config = dict(
    crop_scale_min=0.5,
    arch='unet',
    norm='groupnorm',
    activation='mish',
    channel_attention='eca',
    pixel_unshuffle=2,
    init='small_normal',
    one_sided=True,
    adamw_lr_other_params=0.0016,
    batch_size=128,
    weight_decay=0.03,
)
Rows from block 7, named by matrix and row number. Rows with one number belong to one channel. Each number is 128 + 24 x the weight over its row's rms, rounded and kept within 0 to 255. All counts start at 0. Numbers have three digits each.
# convs0: first 3x3 conv (model.decb.0.1.convs.0.weight, 128x128x3x3), inputs 19-37, a 3x3 kernel for each
# convs1: second 3x3 conv (model.decb.0.1.convs.1.weight, 128x128x3x3, transposed), outputs 19-37, a 3x3 kernel for each
convs0.54:110081135137109184108120115128134106114111114132133139139089115114099140106133140110141104151157148135158133156117162113107163139176127125173153144134143117103119129090115143123121128097120132127072123142125127127091116144110140121102103122118107115108119113129101105121109151135118143104119088119137136155118136188143121161084126109110117144150151145151106131117096148118126104124118127112156109135137115107101139081113127144162119118090113108122123111131102075158118133170119132166130124094085125130151174085172
convs1.54:152189121142117141116111112155118130151150145131132097110130137097129109124155102134063170098130147161200148115142139142122162123145139132139119156140126109101097169133129159164109135128138151098151118151138169117131103151102137191152103113047116114118131175176090146152143150160119141129156123108112128118121137127108133117110106107140108188132096155164054184118109148129089126142132153124113123193135158115111129122133119132175105116089121092179114143141108136107163140146122127167106086130090119174129122152146
convs0.55:106135146141096127178142126130149108167162115132164109113128161143123111152132122123122121104103143118139108151117094113154132131131100116146086135132125076182169093088142131110105096133116159104131110122114122141128128148144147102145110102127125109140125122078134120121129122129124105131163102126123147104125124163120156128155101112140136131169099121117143051128132160124095135120095201183107095152151136148119136080145124108120163136116071102106119124213126125122092141137144101095107116096141111162083104133079
convs1.55:110155107116139108100149105109092108136124104115123087140143094130147101150182112164103149055103175168112146124133152150128147143106122138129161142105153126116157098127161104111135155116120133125130168112144152157144105062143087128138148130111149139109167123108132131120135109131136110128150139120110112120129116135108130088120135132127132133163132133170103113108090121116102132138141123160119123139157129159089105153177134128120122121069133111154140116106142157150122144121104144134145175133160155130170134124099
convs0.56:116099110150106146151107121116139180124142140134136174107134129128127143111114157120111127118109126133109147159172106144189128126167090127135132089104122106137109106136171107101121142107164154117124109138135121126138131152147117103105133106140120141091080100145123129157113133160108117120115110150097091081122145113093138106149142150145142118129183108137136098126147151111139133127100133133102086155085121110141099123161096100179123143150083084130135168174086144125157126098122127102121148189131122147109072155102
convs1.56:162156135138129138184184137126107162098121120121113131122138103101124152131167087149231142157136149119125145153112092119093074140109064143094132131151108127133147090117107103115118108102113114091156128137198111122102109131149136145124094131140133128130088135162142129130139135144120110155085111133127148095135113124130135147124119137120166150155109119110132167147097097177128133166098134119126155177155154111135140180103112123148137135107127174133133118122132140122126100108093141128126112114126118091113068129082
convs0.57:184145163085139130120144137121156137108168114098160126127097110166144179084111123148112120155156136107118126121093157104081096132140112132124136116101124158149095127151122141139150109100105128198116127150130142097134095151127130122114107158130144144146088155152160113141099120132122125127131157115107152132128147093133114121116134142130121096148115160128108076176151153181152139133096109160166134106128103146109125107131116167154109126104128124112120175121158132097132176188148138146130108139171103112100151096107
convs1.57:160114133143114184124137081143116137156139184125102129106116166163134139104120105133143160096146080129122171152125145155133101116122096093114111114121170095132139107121108157118112117103147145141116165105152107069140084110127165127170115117182144129099154139108127145162099090121126138136086131146146103086180140114132123138154125153163144134155151124143146144110098074176122124160136150150119109110142144141140137145135178095139119120136094128126064115143112150178150129115103115136146121123117109143147085149127
convs0.58:103108134136148125102155141166121127160162110128195159105114130128120122100119099130150143115112146124119135114163087134213144123115127099147119125140116145160156138153132180153104129169109080104100105127095131172157138136094184156144168162148074078123127142095140100130131117130091105107087099088116139120191132152160143168144125099138140119127144136114133151173163168170195133107105115157134149157165120131161111138149118180140099089146147105137159102122138112105106120096135147125141140141144131094114107118151
convs1.58:151146123103114099130180125083140143123126116099085117110116144104125137143092114100149152154119167137125108137168073099137134125116105119119129130128111109159119110098095150090082109092105127109132088171120128134124134110130118116123172154157144170132113123112171159168156128147118105145132108122121114113133113137099100110129134124158161143103102130183136201134129098173085155120124113107127119136129153096145089132114124140147090137113143112105118095131122144138149110121119178107132113097126147145152113113085
convs0.59:141128118102108149149136131116103084143099114135117127074094139107142134123206123127146114117116130104117119113112106120104131151158142110115156161135178148102127143121132109114112113110120124133117140115130136128114130115093089102099143113114148098115096104139163130096129169121118101098137097131138155130168130135147107127115082112167107131130127124164096135141120144154149144113128138130157161122159142129133119107125126125122160139135115144100133131092115123147142121120119125163103133119134111125155122125121
convs1.59:121152095132102151129145161135126141114126135133127126119096149113125151155164141086125142142145131116122083151148132105149099164149141140126120107151118159164089131099128146151121159098119124154125118122122136155112117145105133152138152120127122103117123129128119159093112122094124129168136110131130139099155114130089120101116141056145135125125112122119124103100080127152140151131143110109116095133119148146193107114127117137152111126120114170143111153094094123117085164094118112124154127131122134118154139132088
convs0.60:125117101143147143128094130154121151125141136126116137083114125091171144141167138125112173126098107127121126165140152130099120122096131134128132110092133168145111128115130118115130104095131171131138105118145109166167148140091121110121124149152090083127135110112107157128107129108116107098117132134150122120154136102125105123112121082119060116107106112090115135145120127107105108092113146129132074132124107161096227073132081062092106096089102096115133113151113129118141131134139141101135115121133060051101154125110
convs1.60:139142095132106124120138104117111103106123136149120108139112121115082144122135158108125133136133137121147091124130102128155124128109135142152147160136162143119131148175124151123166118168140110110100100183162076145126086138100148166176076149080143104131119169099120118163114165152123165133135151103145164165126149106122154128160138122132116146122129153165134122123175119144122126178121192122103097136127155109127095168150138064134078136138089144106135177112148139114120120144172132168148109139125114137170152122123
convs0.61:120132077134130113108074073119129107112138130111122112145151102122110113078113111121138117106120099130138120148139140159135150130130147162102140131141128150131079092119113133139100144146193110128146147079126103110144098107103112127121110131114160129125127084123138100160095121116105145105105139124140100151150146106121114118125167067104157115104092025117137120134125180142103127109161126131174096100124119163147134128084084157104113195203136163119070132074054126123144140131145088124106124086116098120138114131113
convs1.61:163167134109163175117144117116129154094121145122178195132156155183163147118124106139165138180124121123153123098142114140128149085110101163139122100124083106097100114075096172094148134114128176118152105088132107134126196123103156152125155118138160167108092117095155132124146125156129123159161157155118137160132101121124167120143155132149090097112135106118136125129110127161117122091123121162107146103117116142160123164125142095130152172129090137128100109098087089101130109082155126148107097137135143079139120146153
convs0.62:111142123146152168116119126104153125134187175125128155123122140147127156132122139103114120099102103124113099172163154158132176156134134127116121121153128148145108103122116125156119145130126174199154148177117168150139155130114156165130146148117140136144103137131127149162142116130147116122112125118106111115132134142142110140124145142120145124110103118153129127124137124169178142125131119131108132172123146093148138134124132100093114083131132094108116126142127108119116145112112125118126110122114134145174163165157
convs1.62:147104136101128119099128113161136174121099129196131159141112124138182165154156135100168106119105126078126110155123127123133130126118125127147110104089123148121173127113111137111165139114140177134144125119113156122139149099157068083134144114160133145129181145139130100124106093124147090145107125098121139111103141109128167112116146132121115137139181116103133117170065139168124125120138102119124174110125116117133122134167128137124173121145132141169147113142111091152102076143106123148114141130128155158132125127122
convs0.63:099121116134159108113165116140075111110114131150134148126116127139131132141118127161122122117140123145154143147132122133151145126142132127120142115133146112113126107117098109095116177139126083085109079146155097134163115100117146107135116124092094130113158140116122148138161119113120101122146108132143113143140140143166090137138127163137154167106138176113112118146129128108134133127115121152129142139115130110143138127126136121117151125131193083087153093122163127131129116154144089124113121129060095113166132095178
convs1.63:158128130115125162079136116094092120130166107103148151112146116118131107105144121120116113156126167120115083135151119124146116099082124143137113127133159118128110108140068126118140137180106068138143091156112024161127103127129106173158108094163086104126101101117113115107181123154161118153217158153121119138147128129146136138132122121135091105120145137166127134153143118153144153105157126110134097091126121133151084088136145076100100182088156162122143121145102127112125113136142119105092105127141113106068171155127
convs0.64:104119123109115121121096108145122132160129130104114134099110132097111093111105138131165128135188136123171123130076118146125089156133134129145149169188145095129135118126105145127116111125132139097118110126101127117094133139106098129141103140113145156172137122122086153130090107123101097110110137081144124091169154157119198110117110142139148145154122135111142113133133143110139131127103093134099114158103126146167131129149119127129081148127111142151118155120164135165125135150128107122106156112132106115148132089122
convs1.64:121125142152129126113149111107133093158118118085119074126106114097132107158123134106126103134000172136152155129125144108086099138128147110111096151136141101105119099130129127147138118088078141114126147108140112146122079107086126117125157126158121138092136150101149122114177116134108105112138130154115110116147125134144113131126141133176125152181144176133124149146117147139115156116133146126119109136141115141153136111135136119151133115101140122086121143116142124132123146194103184117152138128122145095148125139151
convs0.65:127129121091167140122147084128126130150136119137116109122139115127140137100130091122133117141128144110118147109063139110118103106135129069131141142136141132128089148132120135068132113124120126151111098119133148122104129138181099141115129112083193108130083167148126161119143187095103129145104105171131134149116145054133076121104121161167136090128131146122134117124134143144110097124135128134117101098127125106160151160167084174120086102115140104132137101129164131135116120134137070182126115131199098132140137160105
convs1.65:171131140137113145137123145110117083100125087095141118146133158114158158139146136105184130144140114141127138119123128126137115113128126078114116115138128122116125135158128083129128106102119135163127145142158125142122096108134149121198109155124145145132147118143120162134125122105133120139122081113090154129136137121072108118102094086138101145096093131125113119167098098108117088159130121176146116128165137163113107145157096108123109093134131136162122175139118158127170096137171122150104137156144123139182085118136
convs0.66:124124155154146118137126097137119117104093127124106142117099106133149131126138118113040103112145114159248123121078106142148123159153135103102108128132127155146149116099141133133120128155154130119114140126127172173144129117124144119135144164144113065072135157148117155141112089098134134127149175148142125120142109130155170140142109106116142143162152152134131138106120110122106119118116157120101112115118126117089099136123100110134149112117096143137121139147152147149171130142151129109108174149124106110143139119141
convs1.66:112144103148140140148132158114152138155178137141087129142139139145114090130143125186000102143143112154173148103094106106116075107156110089114092119111144108170131090129128150093128144126130125098128078160122167160163138120091137144145131159160143124088123116130134184133126092083122119131096135101131093147124157145170130140089147147124052083140129109123148141134107106150109115113140157122124103122096149122099130129121129140150135130055129134072133139126111149129152114164149156137141114147106144136147127131121
convs0.67:103104131113111114125112133091145115092154100127101115059072097075098136088116172112107116140129189106118132088129114102129138156131112119134141106136156109106077083161153116138134136155116126132118107128151118127128105136094090119110102128153112097088117086110119126121096116118111136128117118172081131098081100135122117117163158120148141090216129088135110117137122133145121100100098118121109145122108127108129143125159191104156108088141101084168187133127125130144105136141130119136104140138099162152083131103120
convs1.67:128109136180144170106125171081111114134167135139133134121113125104138156129177168148132147091143171150122153093151142091169156133177168164104139070114143140120090120132135128129145134138132118108138096161141129122082143097162122157135130121113101078115085095150113125119123145135123120120137134155138171163136166110134127107092097052145086120123124144108117084095108130100181093117113091124138152129149095145103143138143139143113119092105126110141161143142206102149132163149130132091128102154120152123141099144130
convs0.68:144093117125105090100108109119152178110116139142097151120111145096110111140117143118139125112134170107125117110107131126116113138124145107136134080107217156126137109106131100111157133119137082089138109167145113118144138127110075128117123144125118139157108131099118136126172131129119122112101150095150145146120083094150128130114074128159100169118090153101107113075114147111118147119093151138093144130119165085106147106081153132150153154128121145130126129100073158116116190148109085140099131132094151136143118091128
convs1.68:106146118114134151122144149133132129106152129168101147139134139154141169117176164102128121072140167095120110128115129138124137152132136163140113117127149121160107131149152117136149089131182126126110125176141150176181128160114131141142117146132100114139131122136159173129117118140125111128113136101098133142117125136126110092103128116167112114095121122131111127099187161130135137099105068125147162139216113128151134138143149156143128128111131153119146116148139149093124132129110152128147098116123120121116096153148
convs0.69:094144142136146077077140110121105156125125123166116129153107123122117144130108118127133138130155135126150128114113126126125131101111168137129122111149129099150087149127121068123098108121122102106130147133100113141144159134112131093125118127087159135112115119104104099104164129140168114113113140119141167167130079145137144196133160138099117071165124140116114141159095136142098141132098148122100144130139144116157107162093118077111104175140108171127135132133143140104154109133118172086164118137131140134088106086136
convs1.69:114155109148149130137144139126113117090150078084121092132137115100134163166146095110134143130119153104126125087093092103109109122158130142099144145127117140105118144122141087139136150135100131159134102143128148108143123104097135121148197113105154143114131147109117108103165135152145131136147122059074108126116145132133086107112117106149107126105119091103114111122160107103116110100107114075149153126174169124130126132153165136117152161137118165146089162133158083133134117152190115128158114136095201161126162126139
convs0.70:076112136124136138148123136127145098124124131131088155121121146078099164132092146104103148029052184101060169119150144090104140123104115146135145078094147088094146112120132099089136090125139115094132077140114138166154119120135072080165086069150142128149118080133096124122120128136105127147140100147113100153076072167117115134104137141113117128119135131164141132135148105108126099138114122135107148168119123115143144123115136138113131119148162102108168125109139109125146148165140135139108116085130165126103153169130
convs1.70:126158154147151141092131138119140132133167120159140137131121111108152137045133120168153143079181177114106147101101135152138119092125130114162151071160166117155141133111125102131104134127144145120116132189169100169127088142150125173116126118135134130155117143156145101133149160164099134096149134163134141142147144149126125112125159123153107136139102124140121118121152099132160110136103130146127116082145141198125104100134142160114123131169173068140129097154121143162154138187198141136131137157151136092124124174093
convs0.71:144126116136111127100154117136142108178138158122086114155097145134100158127177121127131129144130134134135130127095152142160098120176119116128096123120158138110097111135150135152097115098130123124109123120125115110095106141115121123116128113122117109119131111176102142131163107126079130130120096164120112123137154117140122148132144157140160107122111136137112106120155146125112117152106134113133136117145125142109168102178088107120142081128120112144094134117137114141126121155118121070129174123142101140170172129100
convs1.71:114103148139124096177134130112139117068095112089081113098095124106152144098138142150102157116116113126138116108130143107115082091143120144127155119170137157154120131126164158136128132102167100166165117165152116115140131186125143159142132157147093110124092132141115121095083120147128129153143152132101113135116170161126149140080132126119131123127116140113159141106132135115139124129137161172167119127146103159124160127110187141153145144125100170108160107134149107058116077080137138107139124153124132143141126115113
convs0.72:130141157128108142111129102117093132123145128134149112161137144093129142115090079127147079150154129127125124123144151080113099093098108104117079149145136126126174130155080120187128111120136114075095105130132136117125126118130123144129111123121099152134164106160131121088140134095130148153134146120134110104136154180104145149171126138080137070102146189122129094124110158131135102123129111111118113133130121125136130149177143123124128138146118085155136098130135116091102109161123147138149175102146118088112108127133
convs1.72:131129142109129131087119150107123093093127123127133146134160141162140130097083143153121092110094123162104143154079121144137149117142126107148120104092102134137172139118117135096097150145136106121094117085094133113087091149153122090138141087130125096117128161140136099099100099150120150139086086097111157106077109084122100121130112155111128116112113115154169105137094124103139140120120137178124108110110107091118098126083125141093121109114132155104104126137124141136178147165141107173135105127093144136133116169125
convs0.73:123124098137099127115105106151141132107115121127102139113121125137154133126124122158146139133162117136105134116094119109138147118158140113166138138146133095106123150162163106105080130085140121102088095106125140124103121131110138129108103097120153163153108059086142150136112123115126110111139148129128129160086125189066124126126120186135078115180118123126117131087141158151141097121114126117103114123122142213139173099102162127138140143170138120132152105079111137110142134150105119133091135116176150122161104109115
convs1.73:106141149139133159162138099135119134123117110099100078123141094130069114122144104133120137181108125107114096129103074116128111134103141126120174136149137164134164131191140127123139086101111110128116134156126090143121146172106174135131112117136128127135098134102108142116163176103125130115115117123176157111070109125142150118118115098130152134133089148140131120123141149164143119104128118171123142122140134117127105155136173150115130129129148083130136103068126138136160125110157118139130122104101135147139105131129
convs0.74:108115124127117103148157134165083158097162144081084155124147147127112100074110147129137117128143123153130139148083137122120108096102086128106120126128145147132107163093128136084126075116134136107133145113112088114110160134110121180144153088133133154124119137124133127095111130134108133153117109152120135123171118166123088117103106176147137158075127156156126109111134134077076122141156112116078163113081133136092137164094127133094123145141121133148116115117127132143168091165131101141102119101165139159136119119104
convs1.74:105122128144143084112099118116135113115143121118116108136155131143176149135123148121115118115119123115114121135141121152140129128119134136090140118120158098094120135132119120171092136113158144144135124166124093155098139157156078113140158144118137105103151069111155101114125148123094129117138149121138121114158147112101105131114090110120132120107144127106138142110136134133120095129149130117163116137131109131164166099101132148133113126101165135085151119119096097093143126110119111147107136127131107161157159121141
convs0.75:102115152141152160153132142130107153107150127116158100131123094092166123123114113149097108140120089132128075129160105145116146154102101108142101117110194116146077131155125128106111135124122119092117147136070125111127139117114155119099090123116117113138122168110122130127122139109135122134103174121141129124118122150125160134130166092166058143112167133154117104142141124115111129115133125122138113130109137138175141169073067128141112118145161126100159111199126121130122114134125101143152142151150121133100121105115
convs1.75:163123122125124141119116166125132128115111113071115144103121036147138106142125131175128106182128085125104092140131127127129097107111105151139114107130133135127183108120111123121176117135126122129115118139115115121160125100137166177153120119135129150101174141100084128089131145140140121129103122136138134115118084139111123139104129155151161104121088142145182155141089138126084137152135130118130143121110074147140133164142106126094156159117190073160112136096143150119099115137127115096141157159109096127121117107106
convs0.76:099107106166130115171132145131090140154076142181156148141108124115117124106134113112137134109160116119128106125108097120111127116087122132171106142148118131106099124101093134111139168157178123136115121098110124162136152124096131099127152143156107053120195106140159133123103090089128106146150118161101101104103159109127178122117119087097117113089108124126102098112138102169105082120104123114152115094098087154075114100086110203122128112137125122150164159141149117168106111102140147132134139087114157120107128127134
convs1.76:131126124102141137157149173106114102096151115116143112140120138104155127114164161129125107115096108116102108154099132142122120158112109130162117119112112155116117115123083145139091203196156117142112156140126132177107078162144166159109136117177107114118143147145115136173104129112135140108126105107139091089147088112197150110121061120150169159128090103159105117142135118151117111124149128137136114105175123153137157094160132145113166113138098078133106134133105124134108114116133155135146094147091117153141120135066
convs0.77:149115114103099122092091134089114112106105095096103106112108140141140123112127094117124149144139130125130131135111100114112116098075089128147139130125125095134087156156135153156140119129129132162150129136120140139151066111088139138125126112129104089145156132115140119107105131182109150136130108098124098074152210086150182148084111091124148129115075131130112131115126147124137158133111142141113127147074124123126161099114165146156122154131123150127145172112125115144147187125169123160136135145110104183173122162179
convs1.77:158161132165133131146122125100095122118102127123125106151123066189159126100156143124101157143107066051123128087141140110130138108139047116149132160128065099087074147125117167112121130126174101114143110119110119075136157109097133094110136109161118074090103108134130104134111103123136112087092111133158094112140095085111141129132131113135115126134132151095143071104123115166105110101134120150148116144113104144161151098132172145127097119126133119137118133090163155123110144163106114134132128115149151130166120120160
convs0.78:127134145095099141125118104142162131170093131102098135126137082104135136128107174139117108150114123119138117103132148131112153159117118100122148123119150102098118143139114132110142152147109154141131152115101135133103126135093104117126185104126102137091151093101114142146140119125137149135111079187099184158145102101150124180121119169182168136104089116105112117095119162133146109124114108123091111114083120135106113131134123122146141120161129139103123119075142114137158116142112116113129137124108100088132157168143
convs1.78:125163110156112159121157153136115130136140098132122109131144113145153126146105135132089161139151126147119136109124064079138065112138142110164152099098098102114126154158125137139129128118141131126157144138112106149147157131125110140125174080174110082114133125136200168163121141151130111129126137156136118101131168110127102135110115123115131144150133166149168144115134121119137158123103121140167132120120149124159175117100166126129149142123142135135139129113081119131098127160118075126116090148080115131090168144133
convs0.79:117131125093110120093118115092108127103090163145204172083123126131119153130107138113128116136132111130118129121108148128095152146122139091110118151139107140148151097133118111105115126111155097102118094123163131105192119122108092096115126094156117102123115109133135154112096113150134124135107106127110081107156120121142130126135141124127162176146126139135110106124097155145133153107113172155088117138127101129104086100107150103128135095100106121151140155155131081095155118114117137141137101085131120091145132121118
convs1.79:110102124126115122112114145122078112143096149096126116159154132128108136130129167141145125130111141117112115134136128146132149116162147154112128109129155115149083124141130151143123106158126131174117130137143100133109120109138136151149105068122160130105097132142138110140158180145174115123139125117167118131166153113155123127106096104110160079097100110119144141106157136159137138114131129111151158122110147108112136132092136123087140115139131110100153124174169137133152106078117086126129133154122095108142133153102
convs0.80:102136118137102100145132143137151129139096111137163123140148122109144126111136145160124112157197144092109144122113126110107114129132156116096114131123128152134138161143107123144109094101080147139137055100097105119108156133097162150134147143134100135122137148106095129068098113112139137143095132117125117096099151114105150126125129115126132139116134106103108120135148146154147145139120103149160125113128144122132126099103146146120103135119099134152115120130128139154108098121125124103139096116146142102102142142110
convs1.80:167134140162142135127149147091089111120125102101117138112117127134129097104093126126129132114063099105119096113121132126102139072111101124125135155129123134118109118132132118125158139110115103110066109097124094099051137106148141071049157163102097122100125162082094092122174164230134137119167197175138122144112137124117114155156106118118109114146122106088114122126164115135134182106217103099109115185121124131104095090117081128112139151169114152163143094132129130120143091164126103135131139097102143146133131132123
convs0.81:124169128120152104122147117133115110108097130137107096105138108163183131117150119125134090194255118194180116110130098092117099133114110127116108126108125142144147149148120106140123128136122156121112093093142128144101142115132191153131168157131102100148097120094101129158111136124127105119120107149126127130129175091122154128117144104110105105115122146142094106154142124115123102122151108122177142101123132121140108151151136136116116161155137124128158105118133142133163108084148115101145122121114105109097102131148
convs1.81:108129084131148130116113131130140137125134088121096105123156134130097136151147107140097070186000081128162138108136145160091130151153128146102124121145130105118145127109118148111138146092139146103177121131165175120138112147104137080133134145145121140104129136135133130126117134133112074108107145138133111120140081102137150130095123118140181121132148143091148147133133104131139119159129128128105149114118147102166118100092121141138111155165120123077147174119160132162179123160137121126120135123095126093103144100150
convs0.92:106139120089103130129110150119129157112126111117132133144191158083120145131084131188231156103169200069000078123115121122156148116095095153173151139129130096077105128126128118133146133118109154151148178153150091077089181164152116171159078057114136168155093079114156124104157168140129126122117098118149160123114121141114087112105121137143112109114124164130145168114113118126118131126123114097122126143099128125120115085105117120111123142147161104114121110094079122099129124130126149135120110100154160135088134161149
convs1.92:131131150108131102120128131133131134111146133125172112154149133095123137113122112131208092135100144126000109103121135085152133117110130117153147137139145146089117147118110084145121145095140115117127100157154143102131130165130128138142154092130113151126115130112154131123150134150083116090128071149131097128119134095102118116127138138169136154163135143137136102106148137128122148132145131122140115119128143148129126086144140142097140088108127114093110071059096179141145140143160133178159158130153129135126129156156
convs0.93:125156107132174086145159139119196143152077152147167107093159111166083144118119138137126122118156112136127139144156136142121143123108082148098159107156073117101189145113090138104161113177081121130161142127150107133119106144104097135106140098138085089150129127120134126109101113080150138139137126121134150130174104109123162147098139105117091103163119123097089137115098106107099081120126124099110118099104107123123106107093145174161133160120112102170153186105164116119125123129135134115112106110122140091117113114125
convs1.93:141165139112103140153121107106084095129160120121128117107136100101165114139131174164126165115140134109122137143095126144111095063131113115113124146077142165101161149130105153115116144155174111139103139121135153151134146130140147140145132138134133150098129147128110117133138126136111126110174134135119123173132133097163129116135144129144112108138127148171125174150141147130133094138138103169175092154159141104108118151149157145110167101134114128088118189127084122093144088079099109098123118131149093141115100149142
convs0.94:118104139140100104132109128106150108118123110104165139147132129098128122107135118113116130113107128128102123175140093112163097121100164116163092112138116109150111169129115102126174133118094133104139111151125139103131113127124081121108115131139106126114119145151157105120090109154137129161181175079150125151115127103142175132130089111091112132132113138126147125131145140082171153111140104137135115151109133124127107126097161159135145139145117109091151096123116088138123176096154130109125087137129184156122099125167
convs1.94:143120127132130129107141160142123107180130144157149114159115113096119094112157127103161142142170170121137129127132126132102128159098111131111150083096129126088151156134100141168140140143147176105134154109126142112139129094121138134154157152163145151177146145145143152144176131152131095148118117124135139143140135143111122150167118063112172118097155142130119162131134127159099143141108123141166108154121118139142115148125168173110185143122129144171142110119147132107146115080069133126123139129128137115097140158076
convs0.95:109124159136129145151173147123148109122122135156145123178144166109108116090111108158142157155147152125127141130111093158155142140150128134127122115155125140155129120117120073129102099119123111153143146127115124112125146113139147127145131131133106115099144114123110121118101127147108123113177150094111117117114130111137104109111068096149111093128152119101161124110112087090135096146143108098117105141133119077146097124135083122148078139130097143113095133108130121114107146102142166096120084136175117114131143104140
convs1.95:140115113141107125160110155168144163151085094114106144134128135130115124111130148113158141136101116091097091130148157128105143131143155143097150105075138117076144133092113118132124070126146142129116134098129140073156125151105163135129123115088094103079120145119107120154128168114108149117078101072098134104141137122117121138137112120108132161157182135118094118152125140122096127152132125136101109088145158116076139151122126148098095115117099121153112129125108119122140158139131134157141141125113114139118074071148
convs0.96:179168149096105103133115141149150146131141126085117130124168122134125119124088145125120118128115114117098148109123117132123130108100110135126115108125115115146114178153096151127134115119133117122106127112096107113142141147122164124134117146162132127110115078172101143099140166147113109163096090137129152154150118145138125140147116114146140118117094164138130122129148140123117092133149117139133139191125130142145164115158107098123094106142118114119138094116143114087089102133118122166120147083120137089096113089151
convs1.96:120125129152143133129139124150115113094135107121102108131123128135161166127088121128155148147135141168153135103144125145132153130120106160137166129119131131110138114142124143110148140087116165137142166136166123101110134132152117104095179151133157099155107141128136080134106142105085120107108155103137111121111152076148148137102159125112124102134120147184133143067078090164128127164115161133083097098135126136164118124117136131102115156196170143093157141121142134115116125152169107114121180144135104154099098104139
convs0.97:134111090141124140102135116126118103144106164141068129112161107119119140127122157115119134133104129124118093165152107156177157128125103136112153116140125111115115120094141106128103100142139124091123096107108108116164188137131128116095102143109114123117109107097098134127124140157152091165139103118141129140156177112097098143184111156087136156143116154097140141131176132080165145078154087111152138120148121130133091118105146113120156123139125108146093149131109125132104127087169139085114126109153133141161150106126
convs1.97:099124168138148149140116148169131164107107121148150146123116120114215157129131128133161126118126109110153102123099090119131140128119105149106119110072085124105124139118160173112110112097131163108108098137153118166107122108155069076110115122132124147138139142150112123104092101141129141129124107127123167120104137078099129148140118099120163127141144106114117154135049098113106087118113111128135155148137146094122119147123146149146095169112121155118172139145134115174098078147135127143114134111095169117103112143097
convs0.98:167176101167129127140142106139180116212193128119122134165126085125131112118168118121119132104118152145134114172115149175139097109125071159134080164147120129148130106095169134176152116122119154123115139100131101071114152084107129145163096132116152101144097071129094096128115104117154103112151119129104127078153181143199159079142122117133149111113115145152167102135144141134123104118137072199207144145138082107152134107145096098121108100128108148166120145089135119130130127126104129118137123082123139206149155160102
convs1.98:161099103129119123095150123141077150110120094124123133112112117139125117093142124106136120101138102102141131150120172121134167151135127104149130108119076138124103111134111145080100077117088113161078117093075150115145152135118131090096128122128138134155133138089106133120144110087138122120142109098122102117141082084123105080104124122126159165168179138126094142142073086126109101109141129157067121122138138106149116113087069157122119133129113158129131093139129079165141135116130163126128126111107138126158113120143
convs0.99:116130112125128091116155094111129130140118129145120112158149179144149097135128132122129119116129135134114091139141160147170123102108075098128121139139118109127161144109082169135125143136128158198149169130115124114105184162133102101108170121138139126192152091096090121107174108113138120113143131118118142121104152116144121151162111114154172126065145150143136145136110119115108102140150151114134133160131165098171127138132113152108091110157108180192124142152139138124140123129127140157130112124136136124082106166166
convs1.99:134154133119125126153135169111116145123114120142145123115138132146143136149147113153151083111156077131121129131121132065133094113139133129131145146114116102104129151094087136138096111138178152132165124092138135105136127158116116111128151109152114142134165109106119087133118119139120130143141128099100066111159162156165123145126128136114089125102128069118114122151105153112111148099117137073124130130151167135188138117095145146125131128117151102071142193123127091082096117149091122159088153185130146083111099139119
convs0.100:146148109144130121146141128179178148152148124130082102163140130104143136110131090150133120087121127135110131124157113148180120119150145122140103145152132153123156129151134138160093145140117180165153183155121137073071119124106133143113147131100094119119108131161131126118136128123115122113089138132112142126148161135138180141118115142132118098149122136137086114155128138138132103150151108157161131090155139084142120120174132159196076131147081120119140173166153120131121120096124096144134144131152156094126074096130
convs1.100:148106096103157094120112106138106133113108109130125103124123147142102129143118114104148121137147115135126107162141177165131138167135138124134122135149124149145166120102101162092147127106102150153153137107098153107162111133106111093089118139116131178146127141100130181133126143157127102080115139110144132141135178083156124131134150114121143116127125111139115131137143126163112134126087143135127112156117117108157107133116113122117085144121130152120122151089131155106153094109106144131186158140165126132119122112161
convs0.101:108160113104170135148147093123125146147136125084110153109127108152194182125194153110135100125119109132121153145132128157110121108161124146117141120104112143121143112149120105141107103106128131105076112084181129122201135136096114155138144113137136136126092148140123159138136127102109144136104147129116123129126094104135070113171124137159126123140155168090134107092083131109124142109130092155140134163143089142175113125138113129084132126155119123143122107133154130123111133109082147084085143136153143083113128076135
convs1.101:138111083154146133100081103115094144123115150155137154144070136065055110122106166123125124118096123104155164134139156142110142170098152146135115164093164117166158134147112132122147123134145085132134103088104121131146084091095120154151082114091156161145124140134144160159118103111146096145133113105141160097134144094107123116128102149114093124157135146136149129116131131142117130129128107106093127160107133089161108094110162124126121103130076148072131088141166158107165097125112154131181116200139139120141169125114
convs0.102:125150128190155147135139136117117104195159157110145113132127170082147104149147116126109125103128111126118144082159161123107139101161140117118120185147129101131105089149166111163112093127145104095129133137103148154108102136095154172179109108097098142127111138114124176127131112119128137132166114122087112120108143129121124100091125181114127170148142130117154128139126127107119100145137111138117145137125125132139121158113108125153166114130103116138129128132143122136085100105146130152153128129113100118133137151146
convs1.102:111128142170138111155091156124102112127109100106114134126109124113107088154134108143138134159109106107145105128116089115118057123108141118137144110128100107154134137105159164127128115125152087141118102169124179125173125143165096121112109137132120118147124159174100146149093122117110134170155136144163176121114103126082112112102140152110134156093127117127125096092140114127096154128153155121170143173154126132102114098108114141134129109112118144140135078072142096105123077099092143128148139122142124141118117117141
convs0.103:153162109139134115165147127099115087101157148151158142127154114132140108124121114147152129129121116132139107115106091116105131107136161108147171087145153112156134119101154128143160104115124115123134100096127105121156137121134136117108122119139125171078110139123108141116185153183160143151132120088118096147125137128152134147106140152164140135126130135075103102130139153117166222121092134101100133106114133092099129139128170127133168157127137150110128144121139135142131147113103123115085125136119121123102129080116
convs1.103:075101130143133142143124105130124099135084109137105110100101153127132122149128140105135100141109126138127141129065147113145131126160113151104148141094161139140166108132153121118151074103133096176117173162176130150128130094119054118111111098134160146164153136166132114138128106134106142124128106150084155158120138156152152165145145139111136140097091143134107186145081136159172138124126130106143142121181131112087135129142120136148124140146138130132158151114150117155089086121088169137157115148100173150112106142075